Weights of a small image classifier.
Model: arch convformer, norm layernorm, activation quick_gelu, patch size [2, 2], depths [2, 5, 2], widths [48, 96, 192].
Rows from block 4 of a small image classifier, named by matrix and row number. Rows with one number belong to one neuron. Each number is 128 + 24 x the weight over its row's rms, rounded and kept within 0 to 255. All counts start at 0. Numbers have three digits each.
After each neuron's rows are labels from the 100 images, of 14976, where the neuron reaches its highest value: "top examples" is what is common among them. Only what is clearly more common there than usual is listed. The data: Sentinel-2 satellite tiles (TerraMesh).
# fc1: MLP up (model.blocks.4.mlp.fc1.weight, 384x96), inputs 0-95
# fc2: MLP down (model.blocks.4.mlp.fc2.weight, 96x384, transposed), outputs 0-95

fc1.209:114134173129147077151143127123121141083156157081134136113132137089068146155120069109123141147117123176126183145133121075163130122155146149130116138116114167143119119135143177086140128141141108112105118136146147144132163122140132115143158133104149118136101079126118092101116116154137124106
fc2.209:157132101122095146145110122148107047139086175151144125158076134116170122122133142123136131111168135097129135127094137137123150122142137142118126114157157095160132116147144127124090150096117097149095133137133048105154117128155093114140104155148122158148125145121095162112112103136110123125
top examples: main land cover: rangeland

fc1.174:074117120143111123127133169139106164143131114107170120133157145168162120133093178117096150091068163095151139148135108113089111099135124110173135161159122126132122131124110121115151114121158094113140111120119128171142150135118172139107128099139108127141106125131106112132160108164107135062
fc2.174:128136099146141144135115095113125103129116138143169126098152171086128093136110129118128126126171113119168086118162176176099107162180161111158081106120106161176114079121118160120125120102120134130099126117131122109115133117149144072086110132133131148155126151132116146115154102108140141146
top examples: water; main land cover: water

fc1.253:130146174121123127149108092112113088150162155099127130097113125151115120113144155095140090190115127110083124139121126126104117162119119087129153126159128149123148193138192113149111114096139145101141123159132142130094087115160154107110148160129108125165121133144120095164108121132100103150
fc2.253:156127076099139143139112108126126147110086116125134126078113109138172126096087176143130123110099130141145121142117136119101159118152134116156131109148170199130123074179193126151137082136133153146142141134126133131085114122117134116131092110137144113107164156157131124110111129146104140118
top examples: bare ground; snow or ice

fc1.12:116152125158107147163130101171163149126128087142114140115144105166130110103167100149147137076137162100125129120150140128144100151083117171113105099083143136128114141148092110110081130126145095124135106152118150161100156094101090153149119138130111122113168124095137157135112143105125182139
fc2.12:144115094118113114170118137130162151138103146090104109149139143111089116136113126118110115141109084109173084164135143130127131108094139111146127128113158103080150110128156114107186097149161179117136114153132105128113139123135143108108077096131141095132112164184132111125136173138135163101
top examples: main land cover: water

fc1.60:132148154102080094128107094058150140138106137141117158140144141106133132136125137132150115133128123108131175141141097143126153135128107124133139128074159137107112100115129109210164081094129143088160109127129129142110167111122184144110123157127121124115151139130156132113157124186129124140
fc2.60:111125110173130132106147113143115121109122132099114084141092124110130145145099140112133105118136104174138085122098135131105114106089193143122158122161130166156180177130116123091111160121135145180103116111152138185079093137119122126132118101113143153118148142127094146133106111104112153122
top examples: main land cover: water

fc1.53:133176106137120119145114075146154140143120142118119108112133152122104102120089123095092182091108098168109117118100129104148114138139125124110115171096104111138098125129085148129132152118120126061177120138127181151096142162140145101157090141136131099142122150161146140104163140126127149113
fc2.53:136086137106128183104140104124158145108128100095116129105160144133163132128143126162123094164115152114163161141104122123126158081143071162089098123117123151099113133143171103123125155125137119103136112120114134135141111114135049149149108141171164146105184104116136119134132145128108116129
top examples: main land cover: rangeland; main land cover: trees

fc1.211:159155141120138144134091158129150126098128110096115120107149119150087158112126125090174134124163153145126152152118151139087103118147120183151108160097105111144148089135176127136148092130132115150175133124077161166134091094118117168092129123099130145090124112139144150117130129131154132088
fc2.211:146125177171103120115127100151120134174109159168119103149098137086174153136129139122086134138119141096146117134123112134171090116134109095154140086177130149102063159114101128151092145141156156126091135140112118119133137160108153060149138135127151140123143126139126131131117105119125129147
top examples: built area; crops; main land cover: crops

fc1.75:136151114125165187150129149140150098092147125134141113118095132129104088150127127126142094141124135106097117111114102140102109089171143118143157138126145136153126185137131169101129111108099099104160159148120155146124079105188125133146149150101102115128148113104120126190100107148135101099
fc2.75:132161171135183159125125098075134163147134124130129102134138123117121111135129091157132169171087155164116144097121142124132159077143088132167097131171140148118099101139114145142106093126159160134115117152146117137154160125124126107088097122103093078128118095148089131122133129135127137144
top examples: main land cover: rangeland

fc1.85:105121088119122135132147177124107109088155159098114127146124154119097160149135143154111145142101145162108114141080112169120124107124131116144138127140172136142123120108126085150101114131150140174155085101126154150079155171128153111196152133137130143106176118129156128102099094131132132149
fc2.85:116118164139122141122149138130101123138084141150094096133135070146169187122081100122094159106133086155165147121166156134124144142143142129149168128099115146114154148158097147111115137143126125092139122115095127129100129102151112151138118147163179146105099172105141127139157126130124178134
top examples: water; flooded vegetation

fc1.164:111122129149135147157122145168145114136124149143159114131129155134094130148127094156115132104170094090096136151114114143150124110141145137136126114122126109122084091180164115130169064123116119152098145159134091105124080156159146148143162154113127098104111130140140114148135055127092116102
fc2.164:130157146110099179098105169087116164110151154115102125137191139149160113150149117173120127117160138121088096126081119124126131120123139130127135149136119097137175139154160143140151099109110127127128099097092140110119168155126134111097132115121148196125137123081125137087126143121149136099
top examples: crops; built area; main land cover: crops

fc1.346:134122108133110136128092149127145143149136138156145154154162101111125142105103105132143110141112155132139101115159136078112079111138147119136118134112156160123087150135097131103108125115098146098133102157101118159126164158169086171111147087102131119178106098083124153127140130169180117167
fc2.346:065137150111112144136119099090203108082148135139109137136114149099112090116152124099129144134133087161132091093118142136145177108109107106144135149146070153087127101117159127106124111123129127176099129132101137166123095136123141123148120114162121139143142119174111101134105132105145126140
top examples: bare ground; main land cover: rangeland

fc1.267:101147100151131132158115126156106107161123140099085081131121148139074154157166111146126116097104144104127105114108107088129123156126110192106119110128115129133149100136148146116094097089131123114133112164132141122137159138096154130122138147171101179132136178144138086177151126117140112146
fc2.267:151104100124152184135138108159130124140105138142079143184133118090143131118097157108087101183113156127154124136144117159151090130129069098152106100167112113102108107154104131108158141140123161147112148105114137129148127114140105151157092153079118148134119119154146117117136154148117144159
top examples: crops

fc1.372:134126126104160132142120156174094131150142154126141130111149109101098127154106166101145101181180118116083124145167110089098094151119100106124145150140159151118121130134151114093125114079106143123132145149073097145107116143166137145139123133104117161143100103150088137158116156152121115164
fc2.372:159122084095103151162103106119154099118110153131136177080117114167156111125146119133114115141113121156125121111158131155063164078132120156102143130150153150141140123087174151170130124160160119150129117141089126129092114120106139166087126146142151123124126120168132108103136117093110124141
top examples: bare ground; main land cover: rangeland

fc1.71:107101168164100116123143138105168158145106133137134105138164103141129123148102110093150127091141114151133116203115105118106128102089151148168108173116113113107109134121095137106106138133180136117142109128148096108119164123109119143167145108126118088136122111124166120129081173137131176118
fc2.71:106175148081139103138130089142128109106087162101137163096140148119127149133123119172108135106122118098137128125141145105095106112143137106146089096172180101098116130100175138129147159117159129132099139123149102193148134161139142106137138114088132099109126150177128143148106112133096118139
top examples: water; main land cover: water; flooded vegetation

fc1.363:118144099178137113134130131143125124116167125117093120131142119120145076137086091129135102109085134096149149154089175114100176108108137138113141153163112149130156133140111085145126102098104120124117136128109130178103143165168102100109142139135122154102155135181118135163168133085124118111
fc2.363:152138136118131123135112129106112111144110110149155130134144155143084068171167163140113132082126080112101105103168146134145164167189132131117140112103119141161123119129116100103183144134109107129181112112097120086135152133090094114149118127138130124126136096114134104116104166118155100130
top examples: main land cover: rangeland

fc1.283:099142080088101142153143137101110136117143101160152088107161125168071137129127133131118105162151150112149147130107157096122093096135110100149133109139129154146114120092106135058172127133126158149122149141125133138126123190134119114088125158137127136082151103143118148107154137142105096132
fc2.283:172122137143146149132123143111095115155155179074155082086128108095148133173133149116133143140152106173097097133145099126107172102146107158143132131154135150126145136104144136094101109150112107131119138143133154135099081109096163113144177117114117135123130115146159094140107171102116136099
top examples: bare ground

fc1.65:132093136142072103130056143167147114117112194141152113129143123161120102137108107094144113116117147139136107132150103073095144077138160159129146096115137162151118133124114170125139121146155086159129126087116153149129154132140108149136132147146097134148113104116107136158109105146147148114
fc2.65:101178104100146135122140113097156122098145115058141171109098130137134113114100170140124142150124176117101129102099124125118148136158125105117117157189155130124113113105129075136141121107095165119104155129138087141119152132120151133129133127138173125114152093151151093168168119131100128144
top examples: bare ground; main land cover: water

fc1.81:098146079121137152133138158129143110084098121124120127184121151120134121112174121107117143092136182140127104169119106110115123138126122118166153117139150115140131091124150111138117152121143116151150116136128155139064165103155074155110113116103124163101129140139164083108082077140128146121
fc2.81:141120151124131109087187105131073162125158129154119138127115114132149144119098145133062105101106128130163130116156161152106139181119137107125127102162105141178115132111111142138153152163154139088138099115137091183139122123138139123171103121161149108138131104102143150149110158116114101140
top examples: snow or ice; main land cover: snow or ice

fc1.10:161102111161105068160135137133110150083119093111146117143124170114094114155156088138159163134114125133133107085154105110145130139141124146179180149126160115139156110120106125103129107069128107102145150145133102159105129099104112128153147095141125133131123149162139126113109115118186144114
fc2.10:099163113132134108114100080146168129126115140137120132154142117175145115112172116116118124128127135182146131164121148117133100162108097085129122089108110121121089093157134109090117130142119117178135122169109170140101155167147123134106145145141130107135149150070156149138112125123092128185
top examples: crops; built area; main land cover: crops

fc1.56:115139161172109102102130168144100123075125136127159122093115166104096131130144126150108164147129168127115148154122146111126153158124135147107088144154142114125115142168121150102131131114128071157109133133088188100114121109160134111181139132091135114085124096116139098147125098146119131090
fc2.56:087145106124140117111112184144109108121165126147162050120116114133152120129133107113137131119119100142165151135117171124121132131152174100126140106119140101110151110110110130133105139113077103122106159121093125105144144180126131150124118177131144141114111091126068134127131156178108144167
top examples: main land cover: rangeland

fc1.184:083106133144139187143106140105151147086087100152168129167105134067126116122160097152112108120106140102129143135140141117158119124104125051155107139150123129123111144130119130101157128136152128135095138127101149154099131139143117115131105189105185122141141136127116133118126167113160130153
fc2.184:118105163124139130133174132183130093126131118132104147146130154092187111127114122132106165135149128131113158107107120153167101138119105173087120112136093126115121095160089144110152136093094130110122117179142111096133095102107109147152131164127101079098089155156167138123131136115143134131
top examples: built area

fc1.131:115141120133121170145072089091110120095124163125125125137117137113123167121142093120196116126134142127124159135125130168115129146138146135142109122155175139128114131100189119140143113070103127120084109165124139098121119157147139126089118102144106116158161111134121091164112107151142177111
fc2.131:137118140113137085087107171150148142109149102120107114126104090143122095105130138093123131089134137088128102128104124147091136127114131096121143149171068168092117155140164133111144143132125168127195130128147141148084110121151165116109137129146137114122148123132131130166183131143140088093
top examples: bare ground; main land cover: bare ground

fc1.330:099108141122143152151113101098129147113158142124138127127106152146097149157147136132100108107140120192147146126116093145115116107156189134124106169142152131101118120130111168139073116137127114101177101077109097123080122116130168130127104161111142128076093157120136120152165115145149120120
fc2.330:133145152124161065149146107128177106099093162148119117125101114124156138132159117119130140144118149135190124125135155126148106158142121118116145119127128137175120122079095142157177146121174121075146133122151149110127139093160120136119130079140136118127125112093127138102069107096090121128
top examples: water; main land cover: water; flooded vegetation

fc1.76:076141087081124166143166125141132104119160105121159112130125157081145106128147161075155111101150124117123161130142126154108166153152120146114098127156110120098130085130138097136102128107117107100170174115142106104128128170137150142129158134131128164106172127149110117108135159149133158157
fc2.76:135133167160119112081092151104151136116080122121119139139134137139142139138094143134114130172122125164099162184132121126140078101189122192131159127100138176157126135135154117096113143133139145122116143145124108128097117103157083090120125102114137139128137093116164122129113130113158082122
top examples: built area; crops; main land cover: crops; main land cover: built area

fc1.132:090125153139153126125108108155163132081167131161128133116116104126100115149159088131147086170086139131133122112124115117108130104182132099125170092132147159109146137145142137135117078106135131148169105148130126164165097135107106155082103159171137140120089119090096131134140105123155130138
fc2.132:137150144097152137095084088163112131119141120091108128140150133159122128145132126114102067099159121137170153114113125082130165153113114108109115166123139126126140151114118076089148127114153121091123157135121120112120124140142092127147129178155150167105160108126119135179109117140139069162
top examples: snow or ice; bare ground; main land cover: rangeland

fc1.27:121168148129152120161151142154149153097162131110099105127151138092097136140120149139114128128162128140128170125073102112112150147136171099128101162118157154147128140184123111111103121119122094116118089161122154139076141112111148084165142148116176112127111095115144141078149126118166114135
fc2.27:129108075135156130116096106138144075140159165147150135141117131121141151119144115134152134142173124103167126102086179122080128166139174113140072133139134125107136154156113170156148139107118073087123132121117100093131119130108120135153142145181128117124130095101109143142146125159131137141
top examples: main land cover: rangeland

fc1.155:094145143132123139105139123136080131179160140172163160153152121136143163146095121128130121096136123116115158073152155093129075124111120110140096124131105082094129113121119134071127130118116118143144110127157126086114155140134189091103158140140152135158119133112144125174119145141152151147
fc2.155:134077135146142184132116141142139138142123113107133169131147136117110118082156146119114087186114134123071146124150085144157115144126157127085143105049111154162105144111142109118099175130107161149126157153121138153093112129128114120151119103086129131142147121160111105134129120123113136121
top examples: built area