config.yaml
horizontal_flip: true
color_jitter: 0.2
norm_position: "post"
parallel_block: false
drop_path: 0.05
depths: [2, 5, 2]
loss: "cross_entropy"
residual_init: "none"
ema_decay: 0.99
max_steps: 17600
batch_size: 128
final_lr_fraction: 0
Rows from block 6 of a small image classifier, named by matrix and row number. Rows with one number belong to one neuron. Each number is 500 + 25 x the weight over its row's rms, rounded and kept within 0 to 999. All counts start at 0. Numbers have three digits each.
After each neuron's rows are labels from the 100 images, of 14976, where the neuron reaches its highest value: "strongest on" is what is common among them; "peak on" is the class under the peak. Only what is clearly more common there than usual is listed. The data: Sentinel-2 satellite tiles (TerraMesh). In brackets: how many of the 100.
# fc1: MLP up (model.blocks.6.mlp.fc1.weight, 384x96), inputs 48-95
# fc2: MLP down (model.blocks.6.mlp.fc2.weight, 96x384, transposed), outputs 48-95

fc1.292:531509521514472459496516484525514444485548489490458487518503531512483517484519494487451520454520547512498517495456510534498496545465547492505514
fc2.292:518504509532542488488505535478495531526435530478467504491482487475510484539441551554528459488496495520514507479500485443512510469538509523520503
strongest on: water (78); main land cover: water (58)
peak on: water (54)

fc1.60:490511529525462496549518503559490501480522492475506503495527483468476513494515476550568528522484474500488471522462527494522518531466500493472473
fc2.60:501474496500542520471509489467491486500499515564533527539470532512513490479473533512416501471543479493484515487518511501490501487475489475479517
strongest on: main land cover: trees (42)
peak on: trees (43)

fc1.362:486474512518469505495520493527513507450515468512510535503508539469511455553513489522492509530460562502545504520534515489438479494515504496547480
fc2.362:474484546547548522477502523488496490525513522493518503478514509507496468511462506530461519505479468473499507460529471492491516480511520469459509
strongest on: built area (79); crops (77); water (69); flooded vegetation (29)
peak on: water (44)

fc1.68:471511508465486447550495459492507519464469552510505527497522491467549489529465508477502525472539480518490503479551516483538492511488518506505463
fc2.68:513450474514495509448504514505483527525493491499518514511481484498480487494543505458521500549456490491483505528497484541471479474512487494531478
strongest on: trees (91); crops (74); main land cover: crops (50)
peak on: crops (48)

fc1.345:518504490464480519491501507519527471483502482512486517457528559535471491516519503555492473492532471506536489443521515515515465506518502502539495
fc2.345:471485515527495511520498531524479513487501534468508504526473483483520504516521503533514517510500448461477475500479515546470527485465497468540514
strongest on: clouds (75); crops (72); built area (67); main land cover: crops (47)
peak on: clouds (65)

fc1.24:512485506496520465556491505535502474516464479477521498522524460475515475491529473481508499464510493521545486504473503483474543510495503474507521
fc2.24:486533536502451488478499519508458526501513512473532497506451506477522531487507491546474503527490514530450521488520511563468460458473474488542511
strongest on: main land cover: rangeland (63)
peak on: rangeland (64)

fc1.166:517484519481487483514476502534453476494515512523472478513522502521484497515494553514504510535509529499521471506468452468491467496485509532492513
fc2.166:488491481547479468537513508510517589499556468544487516520534467481503539495470486480486519484516504531471476499555517493513525532491517486495514
strongest on: bare ground (70); main land cover: rangeland (43); main land cover: bare ground (33)
peak on: rangeland (54); bare ground (25)

fc1.347:540483459501558527502498455503535509455464461485522521464545513521509526499523479476489491505513582468506492475505516525463512472501528484545518
fc2.347:489485504475462452527504512513478517541473557514523485495505475508515506532524530523498486504491456491499505505479478492506510510513494518464499
strongest on: crops (88); main land cover: crops (76)
peak on: crops (68)

fc1.39:487522505506523519524508511487483525509493486498506506507511516506493465499481506562512508511504483493497455455482509483513524540498501492502510
fc2.39:520496508520478454478470487494519526473527474531491566485525529500496535526518513505526500453443484486496525469524529473496527505547529488510490
strongest on: clouds (71); water (71); main land cover: trees (42)
peak on: water (47)

fc1.139:536537530471496477492540516487480455485485534470518460562505518508495525498483500521512560448483510491476512475511534490470499510503523462482509
fc2.139:455499485515505492487472538515529526467518478495467509525463485477516447512491529487508497462490503475529530476491499489520463476532470512576504
strongest on: water (70); main land cover: water (52)
peak on: water (54)

fc1.53:500521533514491499512500484490487527483497511513490482473555527518495491479518552487561576523499516512517495486540466495503512499544496491490509
fc2.53:505478487488496497499469533475505442523535451475508579481495493485509497548487465546460489470499525492493529453499498534476454502484517492536524
strongest on: main land cover: built area (31)
peak on: built area (32)

fc1.132:544521478483509467506465520493520510503487508541491463522519522547515496466481507455527510485484464536511436473493489503522497461528508529484476
fc2.132:448501535515515531515483494506488449464521474537488547486530455508525498485526497524484505485552504445533489533506510497482493516455523459488515
strongest on: snow or ice (86); main land cover: snow or ice (39)
peak on: trees (67)

fc1.69:475517535514472500484546520534537472513510499516482523492495518517524444552497515492477487476483507491481510487493492492502460496494504495579472
fc2.69:474522497473534501535494513484489496496495483502484507506532497494502482472498467494460523540528541518521467481459500442484511480470541522487489
strongest on: snow or ice (82); main land cover: snow or ice (68)
peak on: snow or ice (70)

fc1.5:503506500523528437516520489492504491490519479482513574464487514530498498510515444509481521476495505482520494553464493497518502499472533494533465
fc2.5:496507487472480460452529494488514490475526489492463500514540505507515456508531529530542533479505516486509535516476511556495481537512477516486491
strongest on: main land cover: water (29)
peak on: water (29)

fc1.201:520502523524476491495445555517442536494537485543519531487503527483493540498479486541527514541465484472483491483527484482504457493460495523471438
fc2.201:470491546534528472522479453542536505481506518496481497546479497545521476461517494511475468495532454515519496519479536490556483524526482484501490
strongest on: snow or ice (89); bare ground (52)
peak on: rangeland (53)

fc1.369:508476504494485481535487499453511504469547489498492516463495495481495510525501478513489527458532507457561524493517484486542519512502483531521494
fc2.369:506512527514557518497466471488497506506494438476506478494486509500459535476517491488522483554499472511505507464469486530510502560510498493502518
strongest on: trees (96); built area (83); crops (78); water (66)
peak on: trees (51)

fc1.332:491478522466487515479470484463490517540522519515557489537502506518504503531477478515524448480494484514509500503510522471518521472503539507462510
fc2.332:525492460571483493491530509520543499494467509514470521519507467509523519484499499521527517512492490494469514516511533478485499486510529494499466
strongest on: main land cover: water (33)
peak on: water (33)

fc1.242:480518503498509460499500526496536527532542507454490528505505547540473468528513490504457473506485494508509526502464512492600493478483523505480456
fc2.242:494503474509477474444535493547480526500453492493465497468492487476507532515469538514513541529472501512493486527503497531446511503466455482509476
strongest on: crops (77); built area (74); main land cover: crops (63)
peak on: crops (45); built area (25)

fc1.273:500504503489509483496513522494468482465522507505523498485544484519492467475462543490508493504521461486484489475516511537437497446489476465487468
fc2.273:479473480497497508531493509522524499504486511465485452453501489505500540482453514442494486525502531494459521514477484512527498528518489482483545
strongest on: main land cover: trees (43); clouds (39); flooded vegetation (31)
peak on: trees (47)

fc1.196:512499509497475508506502507514506531499507492500511494513540508547488461529470468435536493463517447497524488481481548545516488446473488515476502
fc2.196:479533505483532519509485480502487469469505511499493513529507467510518430502460537513533519495463485484505514539493516512470518520494513510466495
strongest on: snow or ice (70); main land cover: snow or ice (36)
peak on: trees (44); built area (26)

fc1.309:519535504482491480511498478507461502499486496527494533532505492522476511526562451549520524476530532540479477454490480468496473505508505551459501
fc2.309:489473491494520571495486534475513496495515517465498512507460564501471522447480493508514492488496522487514511538489501498509497491544511428554519
strongest on: main land cover: trees (65)
peak on: trees (56)

fc1.240:496515485514480512528506461490490507488497507506506507497531513507540521516472486499483495496496498509434544445495529490508464460498498525514494
fc2.240:478496507504559509495517492493547486526458500490484440533492478508495484497518511472445523498504510460548494488513496546510526520532521529529528
strongest on: snow or ice (47); main land cover: snow or ice (41)
peak on: snow or ice (45)

fc1.321:492490509483499513521533493497483537501508472506522500500513518493454527520434485450563511478477508508474486527484527506466522501468530479495486
fc2.321:542531550488525525514490526487521505513546521486482546462486514467502478459531494490511511486504486454452508509479489469498490542548495521507494
strongest on: main land cover: water (28)
peak on: water (28)

fc1.217:526469496478519523526458514485515457535514445542521492507516506526496525508510514536490487490519511514570513486516472487499485535505513485500486
fc2.217:454502559540513484494527493502496538484475529427480509512473475494538494469509488489546504516489508475510497502525529508510506502470468486532498
strongest on: built area (77); crops (77); clouds (65); main land cover: crops (43)
peak on: crops (39)

fc1.234:504494505512439482512504507499487504488467502511500513530496491484493535457517492491550525480447477446521523527505506533476499494482492519481441
fc2.234:486482486481545462491492511513495461475531508478524553468490507499534504512536537502437509506476502502480526515494532489507474515498480495495503
strongest on: clouds (43)
peak on: trees (45)

fc1.281:509501484500454528517495524504488491493519504506497524527504479506464484497458518497456558476443471475488500510511512498558536510510539500495472
fc2.281:487521510531497469496499479479528481484434519470526501514515479536512506502531463475503489519518522506502501450497483501458482462463480459467502
strongest on: main land cover: water (30)
peak on: water (27)

fc1.147:517486506456475503491526527527469503510500519494480486491450491493519495518538469497483542519426462568483503536478507462511480481511528526527473
fc2.147:458498491520511479496471523525497522479481521483500516507489496518525496472528506504505480486561555470500514485511488508527547530509504492437479
strongest on: main land cover: trees (57)
peak on: trees (60)

fc1.99:550491519519473473487491562485485466529521489547496494482530503489492503489534517505507525525448461513497509490464523476502507515496501458485490
fc2.99:469465541506495497493515498519570519501503472478462495493511472494517516461475492525524502519496546459510498505520509535520448485427504543498501
strongest on: main land cover: trees (53)
peak on: trees (47)

fc1.71:505467523571475471504544537480468481505504512509509518457492514518530501521516528492526515487485523505537534496450473531486463468473493440525525
fc2.71:519533473469548510517498508486503508447547486513491485529477517500460455526493497472504493541485536515515535527484483497481489512526494510510521
strongest on: clouds (55); main land cover: clouds (46)
peak on: clouds (47)

fc1.65:522506522507534500487511477536531510503500494469489536504489536481480483547496457513483521452512485527474520470476510499449487497492520470485472
fc2.65:437522496499528498521452508504473493553438495512520467519494482492499511498478488480510533511440533489528472509507489488504481514478495508513476
strongest on: water (88); main land cover: water (83)
peak on: water (83)

fc1.112:482513532472484523514501529512499513528494503523482527530517479518493493494519466469514508474506490458502455532467539463499460497519487524477544
fc2.112:487503516519551499451495494486491526501511527477527440472463537453476496496505511487501498523501542507500525494530486534531515488517495440516504
strongest on: snow or ice (59); main land cover: snow or ice (57)
peak on: snow or ice (55)

fc1.323:493491472478492523522481468473469510558479471529503509509530530532516498479487484508490502480445502487517474484507508503495494506541503524450499
fc2.323:456508501533499498485475515486526476481517494524507525499511496475488457519456537484550480497520510523511481529511489497477496482494488480525495
strongest on: main land cover: built area (35)
peak on: built area (37)

fc1.176:494469507486498476496466516481542457549499502542527488497515520507470493522540523523508493479462516507523530529498504502514484507503513506468450
fc2.176:484513493508516473503487489481493511510477475508488488507518517514549511519486529471490485522481529536503492509549494501460482537539478523512510
strongest on: built area (96); crops (91); main land cover: crops (53); main land cover: built area (29)
peak on: crops (54); built area (27)

fc1.197:488480477475477494507501528487499519486538512541478525476485518503519466503535516481474473489515504552533497484526492493494488488512501510520468
fc2.197:510494471503485532487470510520485505528494514501527534498536535544475493477461473562536521470513461475465515491479479441485490504533544464487504
strongest on: built area (68); water (67); crops (64); flooded vegetation (29)
peak on: trees (44)

fc1.107:544456477539478478511560497539493544553540507518483483502511490498503516491489448502516515514477506500477478511499474513479485508513502558513449
fc2.107:473501447531529488513488510522493499469492480452484484522512469496497502463460488482470495462515542511474491516531493518497515487492495463494548
strongest on: main land cover: rangeland (43)
peak on: rangeland (54)

fc1.25:518466499495496520495493494497517463470521491481493516497532540467499555498488515488522536505502453523488546492488526518504429519521507475512503
fc2.25:501505521498542444479502545457501455506477510474522468483481541480491516476525473518509488547525503485493477518497459503522509483511525494479560
strongest on: clouds (92); main land cover: clouds (71)
peak on: clouds (91)

fc1.305:514473450500493458516493463506509537488496469449511523473526457502457484541521514511518510480513496489504460515479511536494492501510508566463530
fc2.305:487520515530508545472451497494464473451505485535441537508500529505543490467503520503498514519459511463490533460475485509490505496515501519541520
strongest on: built area (91); crops (70); main land cover: built area (42)
peak on: built area (71)

fc1.37:500538482493485493500546494532506460559527463525505539498517485515502471530494485502482515492494517487454536483463543480488461466506493504525482
fc2.37:451526508474572489497501517483489503526485495506491418516466525474492491502461506480469505482507537484514505490490496526496504486499522551517484
strongest on: snow or ice (99); main land cover: snow or ice (96)
peak on: snow or ice (96)

fc1.46:523526471487489516511497487443499463491521477526534555531531499510494475538522490523500498473484511515457480486549484460518461479479485508503527
fc2.46:521515518510519497517505504497502460513519529467474474528475522530480498490524496429513506519511470514490529548469513480455499487514542504480470
strongest on: flooded vegetation (49); main land cover: flooded vegetation (33)
peak on: flooded vegetation (31)

fc1.164:520493544480522478500484511499510529510517476509465489531515484530484472569480470469515472467504476495492504479527489474520470485466509512561519
fc2.164:512514496479490501520518483511497463519477512501501504483535499475498485470520527511547491488525542518517472512477502538438497487518504517425466
strongest on: snow or ice (84); main land cover: snow or ice (49)
peak on: trees (54)

fc1.62:502484506489495484503487544546500468501483445465518514493523510518481506509506476508491481497519513473528517528489517504469538470500521492513520
fc2.62:485530468529494484451500517452500515482558536515496551511488467495511501477470529479527495504473514547495471549516495537493475486499481522499521
strongest on: main land cover: water (55)
peak on: water (55)

fc1.254:480511503508440453500520546510522519481538526525517536480475493502531510516521500495511519503419426552514476520495497491494537486503498506480515
fc2.254:473535530510497510527485501488504527528517454482517481528530482468471508480524466496497486538490550470512511508527516502519481485467511502472467
strongest on: bare ground (55); main land cover: rangeland (55)
peak on: rangeland (51)

fc1.143:563493502462469540500470475499505495477513465509522464506512468536486504481524486513525538499461520531517488491481521488494488471504526498517437
fc2.143:548506505485509507508534500477511460544429536527481519463497469501506498461498498519471503521530495509482526492463481492470510475498520443501496
strongest on: water (85); flooded vegetation (60); main land cover: rangeland (49)
peak on: rangeland (52)

fc1.49:514482515494462531519499491540520503493501477502527504460477459512472514500481485511487507537481506503450529536465508487490541517582502472488515
fc2.49:482507507523516481520515559509467506509509539516514475486491507464524523483477496472509447552491506502502521537504498505521537523452489497523491
strongest on: trees (99); main land cover: trees (80); clouds (37)
peak on: trees (92)

fc1.41:535454544505497473528500501498486517494529488485507505511486482495503533518518520496498454553528498510499506453480474481518466521493536492456495
fc2.41:479546553489490500491492520488509447477516500519560507539557530472521494480499528479495482522515505495501512502532510530476513471488499499572488
strongest on: bare ground (71)
peak on: bare ground (26)

fc1.213:544492482497487494464524511492515510536545491524511503486499496525496513511570485448499543505486496431488533516486496468511512510502515446500503
fc2.213:461529509471476476516523505551514523491460475449478541483449523561552497473502493520497480483499500510525507487529510514504523464534512494507512
strongest on: main land cover: trees (43)
peak on: trees (51)

fc1.341:498482499479517485491475529486502522514501527527502513550505484545525529486489498517537523471541464496488455539500509488528476523464496502461442
fc2.341:509505515511537475538472536505472473470512511541493487496463531500477489492537553487454529517497465463514477483526489449509508517462486522512505
strongest on: snow or ice (62)
peak on: trees (49)

fc1.52:521515439510460472459512517496478486472516516474489532522486538480479494526469524488500557456449507483527544467490493516541505506486545497500475
fc2.52:501452529509542486476497511516513497483502557474462479520437533515510479515528505500494531492523532516543509480467473552493524515479511440504558
strongest on: water (92); main land cover: water (92)
peak on: water (89)

fc1.269:498527502529501493491481482478472468483476446532535514492533474506502492514498524500550474498489516536502475479472473512494496455499490484485512
fc2.269:513477508498496528508509507558498473549512523493521533502536494497546464528478532494465434498545507481494501523483529450477465512498495480509529
strongest on: snow or ice (81); main land cover: snow or ice (62)
peak on: snow or ice (47)

fc1.190:529459463496462507547478527468512527483498526462516516498489552530465511505554503477488521505468488533542546511519490508512460537532494482495537
fc2.190:452535546476482513455524494535516512530518488529475474448522498486554492499459485524484461506532496498467524507504507464489506477475495534507482
strongest on: main land cover: trees (40)
peak on: trees (51)

fc1.210:449465456519485525547503483507528523495511521492464545514495484535537484535529494529514475442519499473506510525510489491530508502472489463505498
fc2.210:535478520496474481466517462496474470523475490503527513447493530478448487528509480524499533512477470514479468455528476518509544525511444497472519
strongest on: main land cover: water (36)
peak on: water (34)

fc1.35:484542536503519503537510540530519479484472466506504541464524479520516495508507515443500523508513528464487518516480483509516501515515553486460528
fc2.35:487524491512501511484519501490546513511516533493505505488441492493531520530509502526500511473471537512523469508515484474459475492459494515563459
strongest on: crops (64); main land cover: crops (41)
peak on: trees (55)

fc1.124:486481487532520530492494518516481482502498482486495540436542494489514487501509479514514535457491519511521504488474493486507534506482533549505544
fc2.124:539510465488513476488485493475539469460521488531523510509529511476456527490481532496505456529511510479507486473501489551504465502516524486492517
strongest on: clouds (76); main land cover: clouds (39); main land cover: water (35)
peak on: clouds (47)

fc1.195:523506494529485462482489504510500511544463491552511530422492475522500507515496500507481478495490523528490529494544472512503514438503509473535525
fc2.195:492510482472543534505513499479497513458502510493485459576492498529512493463485472522497504527514527489494502500432528479540502520524510538441524
strongest on: flooded vegetation (34)
peak on: trees (41)

fc1.364:500508477512476509490506496486492503496495535500515486492473553493500520506487519514526529431517546520482499489488546446495504510550520512493483
fc2.364:487518540497490513522501498500534503495535500501505506535523462483520525549462474506506458489508487534509490515470503490527498484465510501517480
strongest on: flooded vegetation (37); main land cover: flooded vegetation (25)
peak on: flooded vegetation (25)

fc1.161:506495514506500488530537497486518502508525525504467513523510493486494521547503503466522513445511545500520495556497506463523465508457508469548476
fc2.161:533537553480490537494489505500426525467515448505504502512521488548508479479528472493482502483493470527476527500501520539519483524534507524482501
strongest on: snow or ice (69); bare ground (50); main land cover: snow or ice (48)
peak on: snow or ice (47)

fc1.32:514510504526517431499528489512495500537519508495485508535526488496546535512521481509507524496494496523502472518467516475474508490499500545431512
fc2.32:467474467494507543540510518488492526482528538478483494515493502515519463494519464509500471448526539474497492477487506534486500477506532444564537
strongest on: main land cover: rangeland (60); bare ground (51)
peak on: rangeland (61)

fc1.75:491476516495484481502470502486467470550468457536500494482538542546520513485486536518462496489453472521498478490502489485512495485524493555514470
fc2.75:490478500489514464506433502508547507525522481534532480515484476515504467500461501498488515511510508460539553493507487521499458512453449524538490
strongest on: built area (90); crops (88); main land cover: crops (53)
peak on: crops (54)